config.yaml
encoder_norm: "batchnorm"
text_encoder_mlp_ratio: 2
text_encoder_head_dim: 64
text_encoder_bias: "all"
init: "torch_default"
beta2: 0.95
shampoo_beta: 0.95
Rows from block 4 of the image encoder, named by matrix and row number. Rows with one number belong to one channel. Each number is 128 + 24 x the weight over its row's rms, rounded and kept within 0 to 255. All counts start at 0. After the name is the row's rms in percent of the matrix's.
# convs1: 3x3 conv (encoder.blocks.4.convs.1.weight, 112x112x3x3), inputs 0-15, a 3x3 kernel for each
# convs2: expand pointwise conv (encoder.blocks.4.convs.2.weight, 448x112x1x1, transposed), outputs 0-149
convs1.26 097 [120 122 133  94 126 133 125 124 149 161 158 158 113 180 116  92 109 116 149 124 129 149 137 145 169 114 114 136 152  97 143 160 183 100 135 116 141 111 133 133 169 104 158 115 133 170 151 122 116 154 106 117 140  76  99 181 155 134 118 108 126 102 137 131 108 182 125 145 114 103 103 100  88 109 131 138 148 163 154 109  97 122  91 152 130 124 157 105 130 127 125 145 143 116 126  92 138 159 145 148 189 131 154 113 135  75 130  95 126 123 106 151 153 124 114 128 139 135 110 125 136 124 106 136 102 126 163 145 115 118 141 131 110  91  82 113 116 131 111 120 112 137 125 121]
convs2.26 096 [128  97 118  98 119 102 163  99 175 152 117 124 103 126 141 104  97 171 110 139  98 134  78 142 139 164 128 125 144  99 130 119 104 153 129 111 118  85 144 108 141 122 121 161 128  62 122 148 124 118 132 120 114 119 107 124 195 114 102 112 103  73 108  98 112 115 132 115 114 166 106 133 124  99 122  92 136  82 131 119 118 164 137 110 127 143 126 134 174  86  95 119 118 174  78  59 137 126 123  97 146 100 105  82 128 115 114 134 122  99 114 115  84 106 141 141 144 106 116 103 127 123 126 133 136 133 141 100 125  99 140 130  91 146 144 162 124 141 116 130 103 141 118 124 106 108 127 166 108 134]
convs1.27 095 [100 132 128 170 140 119 105 137 103 188 195 128 121 142 107  83 120 146 159  88 126  96 106 122 139 102 153 119 113 121 114 124 111 141 121 133 128 134 118 123 122 120 151 113 162  96 132 100 128 111 139 135 164 104 125 125 106  96  97 116 125  96 137 122 112 118 145 143 119 135 141  87 139  97 145 138 120 121 113  53 119  76 125 145 101 135 166 122 138 102 157 106 119 127  89 142 151 129 198 134 106 114 166 113 111 123  96 126 132 114 127 180 104 145 145 142 142 136  75 122 119  79 127 128 107 139 119 149 123 114 142  81 121 121 150 118 140 109 117 186 119  84 135 128]
convs2.27 099 [138 141  83 113 132 158 127 111 116  81 144 120 161 138 128 116  99 132  99 110 127 127 133 160 122 132 139 162 117 150 152 160 157 140 111 103 124 107 134 152 146 190 177 175 135  89 156 105 105 113 117 165 130  90 132 170 172 134 133 121 128 103 126 148 122 102 117  74 139 131 207 183 117 124 157 154 142  91 152 137 135 118 139 154 130 152 109 105 148 171 107 121 146 138 139 147 119 108 137 134 110 106 150  68 167 122 122 105 112 128 115 154 128  99 115 111 152 125 126 163 128 114 140 128 130 187 107 145 117 107 160  93 148 145 117 105 139 148 103 180 121 114  84  75 128 131 125 121 129 115]
convs1.28 103 [134 121 150 120  99  92 142 123 156 116  87 116 141 163 140 146 158 146 118 136 121 112 128 102 109 190 124 136 138  85 109 129 122 170 125 180 114  83 126  89 122 140 139 159 170 110 155 116 156 106 113 133 131 115  96 106 124 121 195 134  97 131  76 114 113  89 128 160 166 103 143 117 160 163 151 149  77 126 144 124 136 135 160 176 147 116 103 113 112 111 137 205 165  93 100 108 127 123  88 118 132 111 159 143 153 110  92 123 184 145 118 149 124 151 126 146 123 121 141 123 127 150 116 115 117 150 163 130 104 123  85 130 148 135 119 124  83 141 156 160 105 135 125 140]
convs2.28 105 [113 133 146 126  86 101 134 148 118 137 143  96 117 130 109 130 108 110 152 113 114 128 104 152 157 135 139 189 114 132  72 142 103 108 115 127 160 130 115 152 145 146 127  71 134 128 127 121 121 125 123 139 172 126 140 134 131 125 146 175  98 174 167 156 134 161 130 115 124 121 133  75 128 123 168 129 127 138 151 147 175 153 130 117  89 124 129 132 111 131 138 120 130 119 109 141 115  82 110 132 152 136 169 127 125 163 121 118 142 119 146 148 112 105 161 134 129 116 147  80 120 197 176 107 119 152 122 168 127 170 156  90 123 149 126 145 101 118 140 124 124 141 122 167 136 136 206 148  89 123]
convs1.29 105 [104 116  97 116 127 139 157 163 153 106 132 136 136 157 128 133 147 139 139 120 142 127 103  69 141 126 100 131 104 146 158 150 111 132 108 118 124 126 117 127 103  98 140 100 160 131 113 143 108  93 109 142 136 107 108 116 155 148 157 145 100 109 115 141 173 117 146  43 113 130 132 154 134 147 145 114 162  71 119 115 124 117 161 105 156  98 123 124 119 107 123 148 142 122 137 131 146 126 107 128  85 128  98 141  84 129 135 124 104  72 100 167 137 176 163 128 169 136 125 112 160  93  82 107 101 174 115 108 108  76 166 123  95 105 131 114 155 120 135 102 127 138 144 135]
convs2.29 098 [113 114 124 129 125 120 173 133 121 141 133 114 151 126 128 112 170 153  96 144 172 126 135 123 155 129 129 156 135 174 152 131 131 145 102 132 132 118 182 148 123 172 151 178 158 162 178 102 157 154 149 151 139 146 149 143 119  98 145 114 130 223 101 141 135 135 124 116 121 145 101 116 133 100 142 165 136 128 120 153 119 118 128 118 129 162 103 138 112 108 116  90 120 120 178 148 107 127 102 104 137 132 133 163 136 114 120 136 129 155 101 146 134 101 124 178 135 123 166 127 140 150 144 135 122 140 136  98 139 126  86 150 148 107 199 114 147 157 151 129 112 129 136 115 142 166 184 115  92 129]
convs1.30 099 [127 143 128 112  88 123 102 134  90 128 107  62 125 163 141 121 169 129 151 143 108 132 114 115 191 115  95 123 146 119 103 124 125 132 132 109 141 114 163 130 114 115 119 107 122 118 157 120 152 115 146 149 122  88 129 153 163 121  94 125 130 139 116 129 135 129 144 134 115 132  70 105  79 113 123 161 134 117 166 117 157 138 127 123 128 116 126  98 124 109 148 151 138 125 110 151 144 151 161 101 127 153 140 141  93 109 151 113 151 164 131 120 144 199 117 125 138 112 186 127  93 128 167  95 153 113 113 141 123  98 107 173 164 149 160 100 124 142 126 161 130 130 103 114]
convs2.30 104 [116 124 108 140 149 138 118 135 126 102 123  98 128 107 109 134 146 101  91 101 118 131 127 102 113 133  72 100 117 132 121 108 133 143 127 151 145 138 117 132  97 141 179 116 119 140 142 127 136  75  79 130  94 162 108 124  95 150 102 141 155 157 162 167 128 144 117 115 149 132 174 117 117 137 102  96 118 113 119 127 157 160 128 149 192 103 127  51 165 156 104 100  97 141 139 132  93 103 117 109 107  92 126 137 112 110 129 126  91 121 114 159 166  94 117  97 136 114  93 138 135 145 143  91 123 111 178 179 102 124  83 104 134  88 130 156 153 135 205 135 130 138 118 156 191 110 124 112 150 130]
convs1.31 107 [137  81 142 133 128 151 147 108 130 185 111 102 119 124 128 133 144 140 139 124 102 118 107 142 130 160 164 176 156 132 145 131  98 144 135 122 137  83 173 112 140 119 132 107 184 110 115  96 142 128 151 175 114 111 163 138 131  71 109 135 129 122 101 160  95 150 117 137 118 112 124 117 115 138 124 148 163 131 167 123 117 120  89 124 156  75 112 139 138 118 100 158 110 151 167  96 114 115  97 154 107 109 129 124 132 112 107 149 132 134 126 150 137  98 126 135  97 114 104 126 104 115 129 114 158 110 141 152 111 148  81 157 104 116 137 122 137 110 139 110 161 125 130 132]
convs2.31 102 [118 116 119 126 144 123 138 126 104 107  90  87 159 146 105 140 108  86 141 134 139 121 155 158 142 122 132 121 110 116 192 157 100 106 104 134 126 101 126 140 128 210 103 136 147 107 131 153 151 124 137 107 113 146 127 109 134 121 130 129  82 164 117 119 104 115 152 112 115 136 148 121 138 110 124 128 166 106 123 130 113 114 102 105 127 182 129 125 117 121 121  84 148 135 178 122 123 132  81 111  99 123  80 153  89 119 125 173 141 102 147 126 120 142 152 204 154  98 107 159 101 144 145 126 120 103 118 130  99  96 116 113  85 118 115 169 118 114 112 110 118  91 112 129  93 141 132 104 121 105]
convs1.32 099 [102 104 106 124  98 159 143 160 135 129 106 136 119 109 125 121 139 126  88 114 133 115 117 130  90 152 132 104 115 105 137 197 130 146 132 149 124 120 113 129 109 138 100 121  96 143 103 133 146 133 156 102 108 115 131 115 127 114 139 107 127 111 102  93  99 119  99  87  96 158 124 137 162 136 147 129 138 113 116 122 114 147 113  92 130  84 112 136 187 123 155 100 125 103  96 111 158 157 161 156 140 139  95 116 121 141 124 128  82  72  94  78 121 140 187 199 190 137 118 118 103 104 126 144 174 141 141 125 147 120 141 131 121 115 141 157  98 195 145 134 175 112 155 108]
convs2.32 105 [152 154  85 126 121 129 123 153 138 163 127 186 115 195 133 152 100 117 154 152 182 136 109  86 131 134 104 118 136 142 123 100 180 124 153 126  88 159 123 117 127 159 162 142 135 154 103 105  94  97  85 187 149 156 140 123 155 122 139 100 117 125  89 122  87 128 121  92 115 148 105 127 130 127 147 111 100 134 106 112 122  87 147 130 159 175 144 118 146 120 151 136 139 138 133  97  91 119 126 165 127 128 137 141 130 129 121 113  90  97 100 142 118 115 134 170 109 125 114 101  81 121 123  92 141 130 153  92 140 158 129 164 132  94 137 152 123 156 116 100  99 151 121 138 155 122 115 132 103 121]
convs1.33 115 [119 156 128  93 110 123 123  75 116 145 110 127  96 147 188  98 154 111 104 144 138 151 114 131 115 138 141 143 170 119  84 136 156 117 115 118 121  88 163 141 175 135 114 127 119 133  79 143 140 106 137 135  94 177  74 111  96 115 112 122 107 118 142 176 179 144 133  95  92 120 126 116 140 124 162 128 107 132  88 153 143 133 191 127  85 137 116 119 113 132 122 125  78 154 133 122 116 131 144 100 122 117 123 138 123 115 126 151 111 142 143 172 154 122 114 119 113 150 176 159 134 159 120  98 119 132 146 150 122 114 145 122  83 172 117 102 146 142 132 123 101 122  99 159]
convs2.33 099 [145  96 143 104 124 175 136  90 112 139 130 128 148 161 144 201 120 118  62 134 192 126 159 128 156 136 169  87 138 115 147 197 133 137 119 131 132 197 158 100 103 146 131 121 105 107 131 110 133  71 138 101 134 171 122 123 132 122 122 156 109 134 138 118 132 155 143 178 122 117 117  81 119 170 161 127 129 153 140 118 153 163 132 149 131 122 136 117 128 101  81 167 153 108 169 126 133 121 119 168  90 132 177 142 124 150 126 121 105 132 143 142 110  73 127 148 146 106 166 165 153 104  90 139 123 133 100 106 119 133 141 122 144 131 140 157 135 125 118 111 127 160 129 122 201 129 116 108 139 109]
convs1.34 103 [ 97 136 146 142  90 104 140 152 133 141 116  91 130 159 121 118 123 108 117 109  98 151 143 129 163 115 102 131 100  86 131 152 112 132 122 151 106 103 141 146 122 127  96  83 122 141 111 134 162 101  93 105 118 133 120 174 121 105 104 130 156  84 138 101 162 134 173 125  98 147 110 120 106 129 115 113 101 123 119 110 110 104 132 134 155 156 155  96 111 130 121 148 131 169  91 117 104 120 141 194 142 101 114  76 154  98 118 118 132 135 127 155 127 129  92 161  82 143 183 153 145 110 109 127 107 128  98 116  82 160 145 155  84 124  96 105  94 133 121 163 153 124 122 103]
convs2.34 100 [152 125 100 196 149 147 128 126 103 129 103 173 143 136 114  92  99 106 151  96 174 114 107 117 150 148 107 145 129 142 103 157 163  88 142 132 119 132  95 144 163 132 118 165  93 151 175 135 127 150 149 152 166 161 109 127 109 131 141 166 131 166 139 121 137 182 174 132 134 132 139 127 104 187 143 167 129 134 119 138 150 157 115 143 166 169 116  89 112 125 129  94 194 157 155  87 126 120 123 114 113 122 105  99 216 199 104 105 114 115 106 144 175 171 163  94 158 108 175 107 176 123 137 109 127 147 142 162 147 107 153 131 135 116 153 132 131 137 134 137 118 101 109 176  99 147 112 174 136 159]
convs1.35 097 [123 106 106 160 128 112 139 128  92 173 135  76  84 102 130 134 100 166 148 165 116 138  98 100 101 166 116 157  97  99 146 116  90 118 130 120 100  49 177 111 149 130 134 133 107  82 137 115 123  92 106 138 134 109 137 116 130 138 133 125 110 145 137 134 160 133 157 131 139 140 131 136 136 147 150 114 118 167 122 133  78 122  91 138 136 169 131 128 110 196 137 135 131 115 144 121 144 111 107 150  99 153  84 112 173 138 120 128 145 106  89 124 113  95 115 136 138 204 150  69 144 103 148 137 139 119  85 127 154  87 130 121  97 113 113 186 157 121 125 114 134 100 112 113]
convs2.35 094 [123 126 115 118 104 140 123 143 108 139 162 141 116 141 107 131  91 117 107 136 123 131 107 143 188 163 109 125 114 122 128 154 112 146 104 125 102 117 129 147 135 142  90  96 161 115 149 138 106 116  90 110 141 126 137 177 177 116  99 163 164 153 106 135 118 141  93 146 108 156 122 176 113 110 138 143 174 121 141 145 136 124 136 128 106 107 110 100  77 123 136 144 142 124 128 119 150 183 102  86 153 137 151 134 137 114  91 150 115 148 106 173 156 118 116 145 139 148 124 134  97 154 139  74 115 138 152  95 139 123 115  73 159 131 103 134 145 109 132 168 153 100 120 147  61 123 135 117 104 138]
convs1.36 104 [124 171 103  95 153 110 141 131 117  87 126 140 137 122  98 159  92 145 119  74 104 165 224 145  89  52  81 104  78 108 145 119 159 152 159 141 145  99 104 142 171 152  82 104  93 108  64 143 110 117 189 151 158 170 105 143 140  97 181 136 119 139  93 139 123 127 149 120 122 156  95 106 107 117 128 107  97 134 127 111 117 135 154  91 134 127 119 154 116 117 123 120 148 117 122 127 128 130 108 107 135 106 133 122 118 137 119 139  99 134 121 120 103 154 142 111 131 151 118 144 106 116 112 158 138 136 135  97 124 134 120 134 147 108  97  89  80 139 133 134 132 106 134 147]
convs2.36 099 [120 141 158 132 195 121 112 118 145 153 111 173 212 177 122 166 124 107 137 123 168  95 149 141  65 109 127  96 101 144 128 127 107 127  88 144 187 138 117 128 124  94 108 112  84 143 123 123 135 147 156 158 139 172  97 122 142  89 121 106 118 128 148 125 134 143 152 156 183 136 109 156 122 143 111 156 107 134 129 131 132 133 170 151 129 150 173 151 126  94 107 154 144 145 129 122 147 154 146 140 152 127 148 127 125 163 161 139 127 132 131 129 131 155  99 102 168 145 125 125 124 109 166 169 129 117 123 118 115 148 137 116 167 151 111 153 139 120 114 133 113 112  94 149 120 135 119 145 127 173]
convs1.37 098 [113 139  96 135 134 170 131 131 126  98 131 149 124 174 156 116 123 108 140 135 130  84 142 110  72 140 123 155 148 129 132 130 104 108 134 125  84  82 121 115 173  93 109 112 128 135 129 145 140 104 103 121  87 129  87 117 105 132 140 157 135 124 130 148 145 145 138  92 153 138 101 137 113 154 174 131 157 127 131 120 121 125 143 119 129 107 132 123 114 127 141 122 135 135 101  92 141 169  71 129 106 135 175 107 125 137  98  99 125 120 113 154 124 121 120 127 102 163 125 134  86 100  79 107  81 121 120 101 128 146  87 148 133 139 105 102 112 145 123 157 118  68 160 144]
convs2.37 094 [153 150 143 114 115 145 132 142 130 160 135 165 169 122 113 141 154 143 161 153 143 120 166  86 137 138 149 125 156 118 109 161 116 106 143 188  84 137 142 113 158 170 177 131 149 156 117 126 160 139 112 104 143 109 134 141 103 101 153 171 114 149 104 136 119 163 151 107 133 120 129 136 124 144 116 160 165 120  69 165 169 131 100 140 115 148 136 129 120  94 112 180 133 132 119 125 119 139 171 132 185 128 113 149 123 199 126 138 125  98  98 127 148 152  89 159 121 183 111  90 178 138 107 144 170 138 121 113 145 120 144 119 117 102 129 128 151 129 137 122 163 138 151 163 133 164 171 111 119 134]
convs1.38 102 [124 176 154 124 121 121 113 129 140  81  99 109 154 150  96 171 217 156 160 138  90 153 153 137 115 112 109 176 163 143 121 129 132 116 110 140 168 179 167 108 110 143  87 114 107 107 145 135 132 152 142  94 129 134 135 163 108 110 126 130 138 113  72 106 117 154 123 125  96 116 127 133 107 135 113 123 166 112 154 129  89 125 111 161 118 124 165 109 142 186 129 112 106 138 126 107 109 113 105 120 140 141 127 122 128 179 142 159 150 122 154 136 113 134 108  72 103 152 150 153 128 121 131 110 120 101 117 114  93 135 107 120 171 154 169  98  98 114 147 144 129 148 146 115]
convs2.38 109 [146 117 136 117 135 110 145 164 136 123 117 108 156  92  75 117 185 118 126  98 138 133 144 119 151 125 105 169 102 115  90  76 166 154 144  89 154 182  97 107 119 115 176 164 158 138 137 110 112 143 124 126  94 118 170 113  87 111 137 166 146  89 158  86 126 108 141 119 151 130 141 116 213 110 122 128 121 138 148 129 116 155 131 117 116 110 159 151 121 119 113 123  99 145 103 140 137 118 140 127 135 153 114 130 112 121 141 144 153 129 131 119  95 155 111 153 114 125  97 148 160 120 142 206  88 137 105 145  96 210 118 136 112  87 122 114 112 161 145 124 133 134 116 144 139 126 146 129 102 104]
convs1.39 097 [160 121 118 138 124 104 192 122 151 193 167 125 103 128 136 105 105  86  87 124  86 122 110 134  77 154 119 111 113 132 157 152 137 167 171 162  98 155 162 103 126 112 144 180 137 139 121 121 166 152 125 157  84 116 204 149 139 116  81 124 135 145 122 161  81 170 139 128 101 143 103 108 118 123 155 143  98 134 130 143 128 136 106 156 122 122 157 132 127 104 104 136 114 175 133 105 191 122 145 132 151 108  98 144 117  91  99  91 152 159 137 105 153 140  89 123  94 141 118 127 153 122 105 145 172 156 140 119 126 128  78 139 147 150 172 139  66 119 137 127 110 123  87 138]
convs2.39 096 [116 118  99 103  93 157 115 160 137 109 151 184 129 148 123  76 160 130 137  95 111 102 120 135 178 161 143 101 192 123 117 143 126 133 135 170  97 134 115  84 116 107 110 131 149 138  97 155 127 102 124 107 149 164 122 114 106 142 158 126 121 111 123 118 182 117 117 108 139 137 146 152 129 167 117 184  90  94 127  89 131 130 161 122 107 142 105 125 124 143 157 131 104 116  90 155 123 156 110 120 111 126 127 115 110  96 165 128 117  91 115  98 136 129  90 120 148 136 133 144 145  83 106 127 131 111 104 129 141 102 139 182 134 122 110 117  99 122 163 104 167 131 141 159 124 136 115 126 107 127]
convs1.40 098 [ 85 115 111 110 139 112 123 112 114 169 121 116  99 149 143  81 159 168 125 131 162 117 140  86 129 144  92 102 112 159 123 151 127 146 132 118 144  97  88  53 127 107 143 143 149 144 115 103 104 114  84 126 101 135 139  97 103 136 107 165 156 132  83 126 101 117 131 160 153 150  85 109 110 113 143 125 146 126 159 173 137 130 159 146 137 120  96 119 124  79  93 106  80 138 119 138 120 127 126 176 157 127 130 119 101 113 104 120 128  97  99 129  84  73 127 100 113 114  92 124 144 125  90 104 135  93 112 142 147 155 135 147 104  93 126 152 115 115  82 142 137 128 128 108]
convs2.40 101 [158  99 124 109  85 128 117 155 144 168 148 133 141 128 140 142 107 123  83 138 117 158 117 151 131 103 103 120 142 119 126 126 149 125 176 158 108 130 151 166 143  98 147 111 140 115 133 100 142 110 119 152 145 112 121  98 107 151  96 117 137 129 102  97 108 135 129 116 137 111 145  86 127 156 148 119 136 156 175 131 103 144 128 129 122 145 105 139 139 106 114 109 125 117 144 105 125 111 161 140 103 149 142 132 178 127  68 130 167 120 155 134 175 144 140 128 129 171 132  99 130 130  72 141 143  90 122 154  87 110 105 147 154 179 122  82 179 112 170 122 140 153 127 136  95 111 155 113 124 154]
convs1.41 106 [181 100 120 133 136  99 133 152  86 143 139 143  96 117 142  89 148 136 132  85 114 184 156  90 164  98 120  90 155 114 113 132 105 150 183 122 128  79 179 136 103 135 127 173 116 128 137 147 152 135  98 112 104 128  91 118 123 144 135 102  83 106 124 182 113 108 146 142  97 131 153  94 122 135  96  73 109 173 133 117 137  97 107 124 134 100 121 135 112 120 106 121 144 114 161 119 109 111 100 119 166 123 169 104 119 116 108 117 147 114 151  84 102 139 116 151 148 146 131  85 150 128 110 148 127 146 116 129 153 125 145  99 120 136 115 158 120 140 102 123  90  68 133 146]
convs2.41 108 [128 137  96 188 138 105 110 112 128  95 155 173 135 114 155 113 139 168 148 119 133  97 149 162 115 119 162 132 156 135 142 132  98 166 150  91 144 142 113 126 126 124 109 144 141 117 115 134 141 102 126 104 140 121 188 141 135 135 130 118 124 155 141 128 112 148 184 163 128  95 141 127 123  90 169 115  98 140 170 143 134 120 116 143 172 101 139 104  93 111 151 145 162 154 124 113 129 151 157 114 153 143 145 135 156 172 137 104 157 174 108 129 156 156 105 151 206 179 166 140 108 111 186 139  85 118 149 118 107 109 122 175 125 130 147 121 116 118 113 126 145  88 164 154 131 124  95 103 143 142]
convs1.42 104 [122 148 126 158  96  95 127 110 146 121 104 184 144 125 122 123 108 128 151 134 104 142 121 169 144 155 104 136 112 138 157 171 125  99 106 156 130 150 120 123 137 115 154 103 122 150  92 143 113 105 139 179 177 105 156 118 107 129 121 121 153 162 152 103 132 135 156 113 104 128 112 139 130 118 115 130  97 130  98 110 121  97 183 107 142 163 146 126 121 120 128  95  80  82 174 144 163 145 116 150  95 168 107 123 117 164 100 109 107 135 122 103 167 110 103  79 133 138 145 139 114 146 152 154 111 146 169 171 160 121  79 113 102  97 126  89 143 140 159 120 110 122 154  92]
convs2.42 096 [139 132  97 117 112 125 146  67 112 116 155  72 121 141 155 117 103 133  97 109 101 138 113 170 140  72 168 126  88 134 168 131 117 125 103 100  89 118 124 166 129 141 157 138 134 146 218 160 106 143 145  98 164  70 129 126 130 152 100 159 102 119 135  92 131 116 185 137  91 158 160 126 125 146 161 152 130 167 129 114 148 145 111 145 154 129 165 153 105 105 135 139 142 156  78 110 158 117 111 131 138 137 168 116  91 151 115 117 134 159 140 179 115 160 170 126  92 136 126 159 156 144 159 125  87 107 124 143 124 115 163 104 149 133 111 139 125 129 122 143 119 124 142 114 117  86 139 107 172 105]
convs1.43 098 [103 131 135 131 114 169 151  70  96 139 128 133 158 136 176 127 130  91 134 112 128 129 140 117  94 131 157 136 127 109 150 138 109 148 163  89 152 171 126  94 124 113 105 133 134 122 108 193 113 100 118 128 132 136 130 134 128  91 136 120  99  92  84 154 120 151 120 124 128  91 117 115 136 104 175 110  71  80 146  90 148 101 111 109 122  69 107 120 101 106 143 110 136 127 121 123 122 102 131  95 149  81 138 132 146  97 145 116 151 108 118 130  90  92 153 149 130 173 117 137 120 189 121 103 174 100 136 119 144 132 100 135 138 108  97  85 135 146  88 124 121 108 118 141]
convs2.43 095 [105 117 119 135  97 109 131 163 183 170 125 155 103 134 187 134  97 145 133 176 102 124 140 116 149 132 115 143 159 145 118 125 130  97  95 133 134 131 146 130 150 134 128 100  91 135 120 112 123  93 144 162 107 160 131 137 170 119 114 124 156 120 138 111 117 170 149 120 149 114  90 123 116 138 130 107 183 115 146 181 147 142  97 144 107 145  85 116 118 138 134 112 151 148 147 177 100 130 132 136 143  88 114  95 108 181 108 122 150  87 108 147 173 158 154 125  79 143 143 135  98 150 103 114 162  83 139 101 114 137 161 148  90 175 110 142 150 125  97 109 154 146 125 149 153 127 144 122 137 147]
convs1.44 097 [127 152 125 162 151 157 152 135 142 111  92 170 119 199  81 118  93 122 122 115 104 137 102 112 139 127 152 124 144 132 161 117 143 122  96 120  94 140 134 125  92 164 122 122 148  75 187 121 108 141 168 104 121 129 107 151 131  97 158 146 102 101 106 121 153 124 105 123 108 118 150 121 105 134 132 125  94 148 142 144 137 136 109 155 139 137 136 107 123 111 141 155 120 142  98 158 105 106 164  94 140 124 120 113 136 122 119 139 117 127 102 167 153 120 127 125 149 192 144 101 173 151 131 162 133 110 118 149  99 142 134 129  50 125  82 116 135 102 118 149 124 127 124 120]
convs2.44 098 [120 140 102 147 170 150 121 107 104 129 162 174  96 128 120 123  90 104 182 121 157 138 167 117 120 101 124 125 149 164 103 124 137 132 120  72 117 137 132 113 123 161 155 141 115 120 147 130 129 143 102  89 147 112  90 114 121 112 140 105 151 146  83 139 125 143 105 165 120 147 102 153 130 121 135 148 144 120 151 104  88 167 134 122 145 182 179 119 129 137 122 116 127 118 154 145 122 124 101 117 170 123 146 147 138 123 109 176  90 101 106  90 116 120  94 120  90 145 197 132 150 141 141 118 143 148 149 121 142 143 117 104 164 128 115  97 138 105  98 159 140 128 135 137 142 140  84 131 156 109]
convs1.45 096 [109 174 138 117 154 112 193 117 149 129 127 150  67 123  93 138 175  99 105  95 123 144 101 139 107 116 104 144 115  96 126 122 133 113 161 153 165 129 157 115 113 131 129 153 116 168 166 173 128 130 128 144 137 140 130 130 133 142 126  98 113 156 152 142 142 123 139 124 124 155 115 132 155 126 130 101 120 142 112  97 146 172 140 147 100 116 172  70 144 131  76  81  90 137 184 116 176 173  96 115 134 139 114 123 150  97 119 112 168 127 132 127 128 123 154 112 121 151 138 121 155 138 116 138 126 132  64 122  96 137 165 141  90 137 137  86 102  75 114 149 121 103 105 119]
convs2.45 090 [117 128 122 101 116 103 138 112 124 148 131 128 134 159 123 126 147 118  88 130  80 127 114 136 131 126 105 154 135 145  74 103 140 115 217 123 113  89 150 114 158 154 154  95 147 133 147 156 120  78 138 116 117 130  75 147 135 147 103 137 101 116 120 119 130 116 140 117 125 180 137 134 203 181 130 101 125 187 125  96 160 139 162 152 119 150 134 153 163 145 125 113 125 133 150  85 138 147  91 119 144 139 183 152 149 139 122 180 162 168 133 151 130 144 140 106 134 132 118 136 162 137 141 167 157 162 156 161 156  97 110 104 122 113 144 111  77 164 115 118  95 107  97 132 124 153 140 114 130  82]
convs1.46 095 [122 124  85  94 131  55 101 103 118 107  91 117 166 118 157 172 112 114 116 133 139 113 135 115  72 146 124 120 101 127 113 116 116 116 176 196 110 101 165 138 119 163 138 113 140 157 137 104 157  97 121 139 110 124 119 106 127  89 111  77 131 112 121  61  76 119 148 126 130 119 139 138 109 111 115  96 123 133 183 131 124 120 118  95 176 169 135 151 141 192 147 145 156 140 161 132 134 143 103  86  83 105 194 162 192 148 136 141 131 122 143 115 130 149 136 128 128 131 145  99  84 153  73 156 171 160 119 101 145 144 111 103 181 129 126 129 140  97 116 148 155  80  85  81]
convs2.46 113 [128 154 163 167 105 180 123 139 122 123 166 132  95 101 190 153 122 144 144 111 114 137 139  99 138 142 131 127 119 117 149  95 141 142  89 103 150 130 125 120 111 137 115 115 122 128 118 123  82 124 119 116 117 114 139 110 153 106 113 140 137 137 104 115 119 139 106 130 152  78 142 126  85  93 152 121 128 147  99 120 113 115 164 110  75  87 116 156 116 179 138 126 122 117 141 146 117 118 148 143 144  91 159 111 162 113 125 111  99 109 121 125  94 108 128 142 105  85 106 102 101 138 127 149 129  66  92 145  79 160  82  92 127 106 142 145 101 136 101 121 191 141 118 100 143  74 133  86 178  82]
convs1.47 106 [129 140  88 130 112 123 113 112 154 152 134 119 156  68 150 134 151 142 112 138 135 134 100 135  92 123  95 120 132 161 108 172 118  89 111 138 128 131 131 166 100 114 122 118 109 141 122 165 138 115 131 134 128 123 158 130 167 129  98 114 130 123 110 125  88 140 137 121 161 112 113 109 156 153 164 143  70 121 132 121 103 107 159 109 110 114 129 140 106 130 110 105 115 136 153 102 105 160 110 122 122 135 107 113 155 126 124 139 111 115 102 102 116 134 137 185 157  96  84 110 144  97 147 124 185 125 115 129 117 142 100 109 114 172 133 150 133 122  95 159 122  99 151 146]
convs2.47 101 [ 58 144 133 128 125 143 149 126 128 124 132  94 182  84 132 148 129 106 115 130 105  98 170 103 120 109 133 124 150 103 131 138 162 120 147 161 101 192 148 103 151 131 124 110 171 127 120 158 100 111 136 116 121 134 176 105 174 101 146 117 102 145 178 142 126 142 127 127 103 134 119 155 117 137 143  98 105 142 100 129 138 146 140 112 137 159 101 134 175 121 148 104 133 115 147 127 180 137  86 111 150 133  98 141  93 130 100 108 122 158 163 142 124 129 179 105 122 129 125 145 128 131 120 133 108 118 123 169 161 120 113 145 128  94 144 167 126 143 108 105 111 154 140  96 165  96  83 129 110 138]
convs1.48 094 [114 151 119 160 120 205 138 147 120 124  92 102 184 164 118 114 164 125 106 137 107 132  95  99 116 117 139 147 112 117 142 124 129 129 165 162 189 201 150 164 114 111 146 141 211 106  80 108 151 156 126 117 195 134 151 100  90 147  69 115 126 122 141  92 133 144 137 124 133 155 130 175  91 179 136 128 188 155 135 136 144  84 129 118 107  97 143 128 140 166 102 138 153  99 110 143 147 151 120 140 131  91 108 151 130 147 156 150 104  89 104 154 141 176 110 111 151 128 142 112 102 138 128 147 159 127  55 172 160  71 137 124 104 123 126 126 120 118 161 143 129 112 101  77]
convs2.48 101 [ 95  98  83 112 129 115 117  96 101 110 181 145 113 129 144  87 147 156 190 142 133 144 110 118 126 119 147 133 126 117 152 108 106 137 107  93 124 113 103 153  97 125 128 119 132 167 133  81 113 147 118 126 133 113 116 125 148 144 158  92 114 128 105 121 122 161 102  82 119 168 126 167 144  89 129 143 113 144 138  94 112  94 134 125 112 127 146 122 130 116 115 106 124  70 143 110 109 157 155  94 156 110 143 109 116 115 128 137 129 131 109  97 111 167  94 130 105 137 135 125 129 164 138 174 109 103 102 132 159  96 129 119 164 119  86 106  86 133 118 148  96 123 116 129 137 137 144 133 120 105]
convs1.49 103 [ 92 130 140 120 125 149 104 106 156 138 117  88 160 134 100 164 133 143 111 132 131  79 121 146 104 133 173 142 115 130 109 132 122 154 139 143 133 125 119 112 123 147 127 108 149  98 114 143 107 155 136 145 170 129 158 117 113 174 113 159 118 103 130 157 128 140  95 120 117 131 121 117 136 113 140 170 144 100 138 109 141 147 106 109 100 149 108  77 172 159 108 102 114  82 138 154 137 132 165 140 133 105 117  94 144  97 120 114  98 156 140 137 108 146 107 127 123  92 129 143  98 127 126 125  92 157 155 142 115 113 127 124 156 122 120 141 150 126 179 116 125 135 137  87]
convs2.49 107 [139 126 103 148 127 118 108 128  97 136 169 154 115 150 132 140 131 159 115 123 144 158 162 159 114 137 142 146 176 112 132 181 125 139 127 175 100 108 121  88 160 139 144 126 124 142 151 104 116 175 134 117 140 106 132 143 130 121 133 127 169 130 155 117 117 133 149 161 111  87 145 156 108 130 133 143 127 150 149 132 137 181 132 128 129 103 159  99 152  89 164 141 128 143 124 127 110 117 118 143 126 145 129 119 129 131 161 122 168 125 105 121 152 111 153 139 139 116 146 142 105 118 104 133 118 105 136 115 127 121 115 137 132 121 127 145 135 124 138 124 150 103 135 120 161 114 116 119 140 104]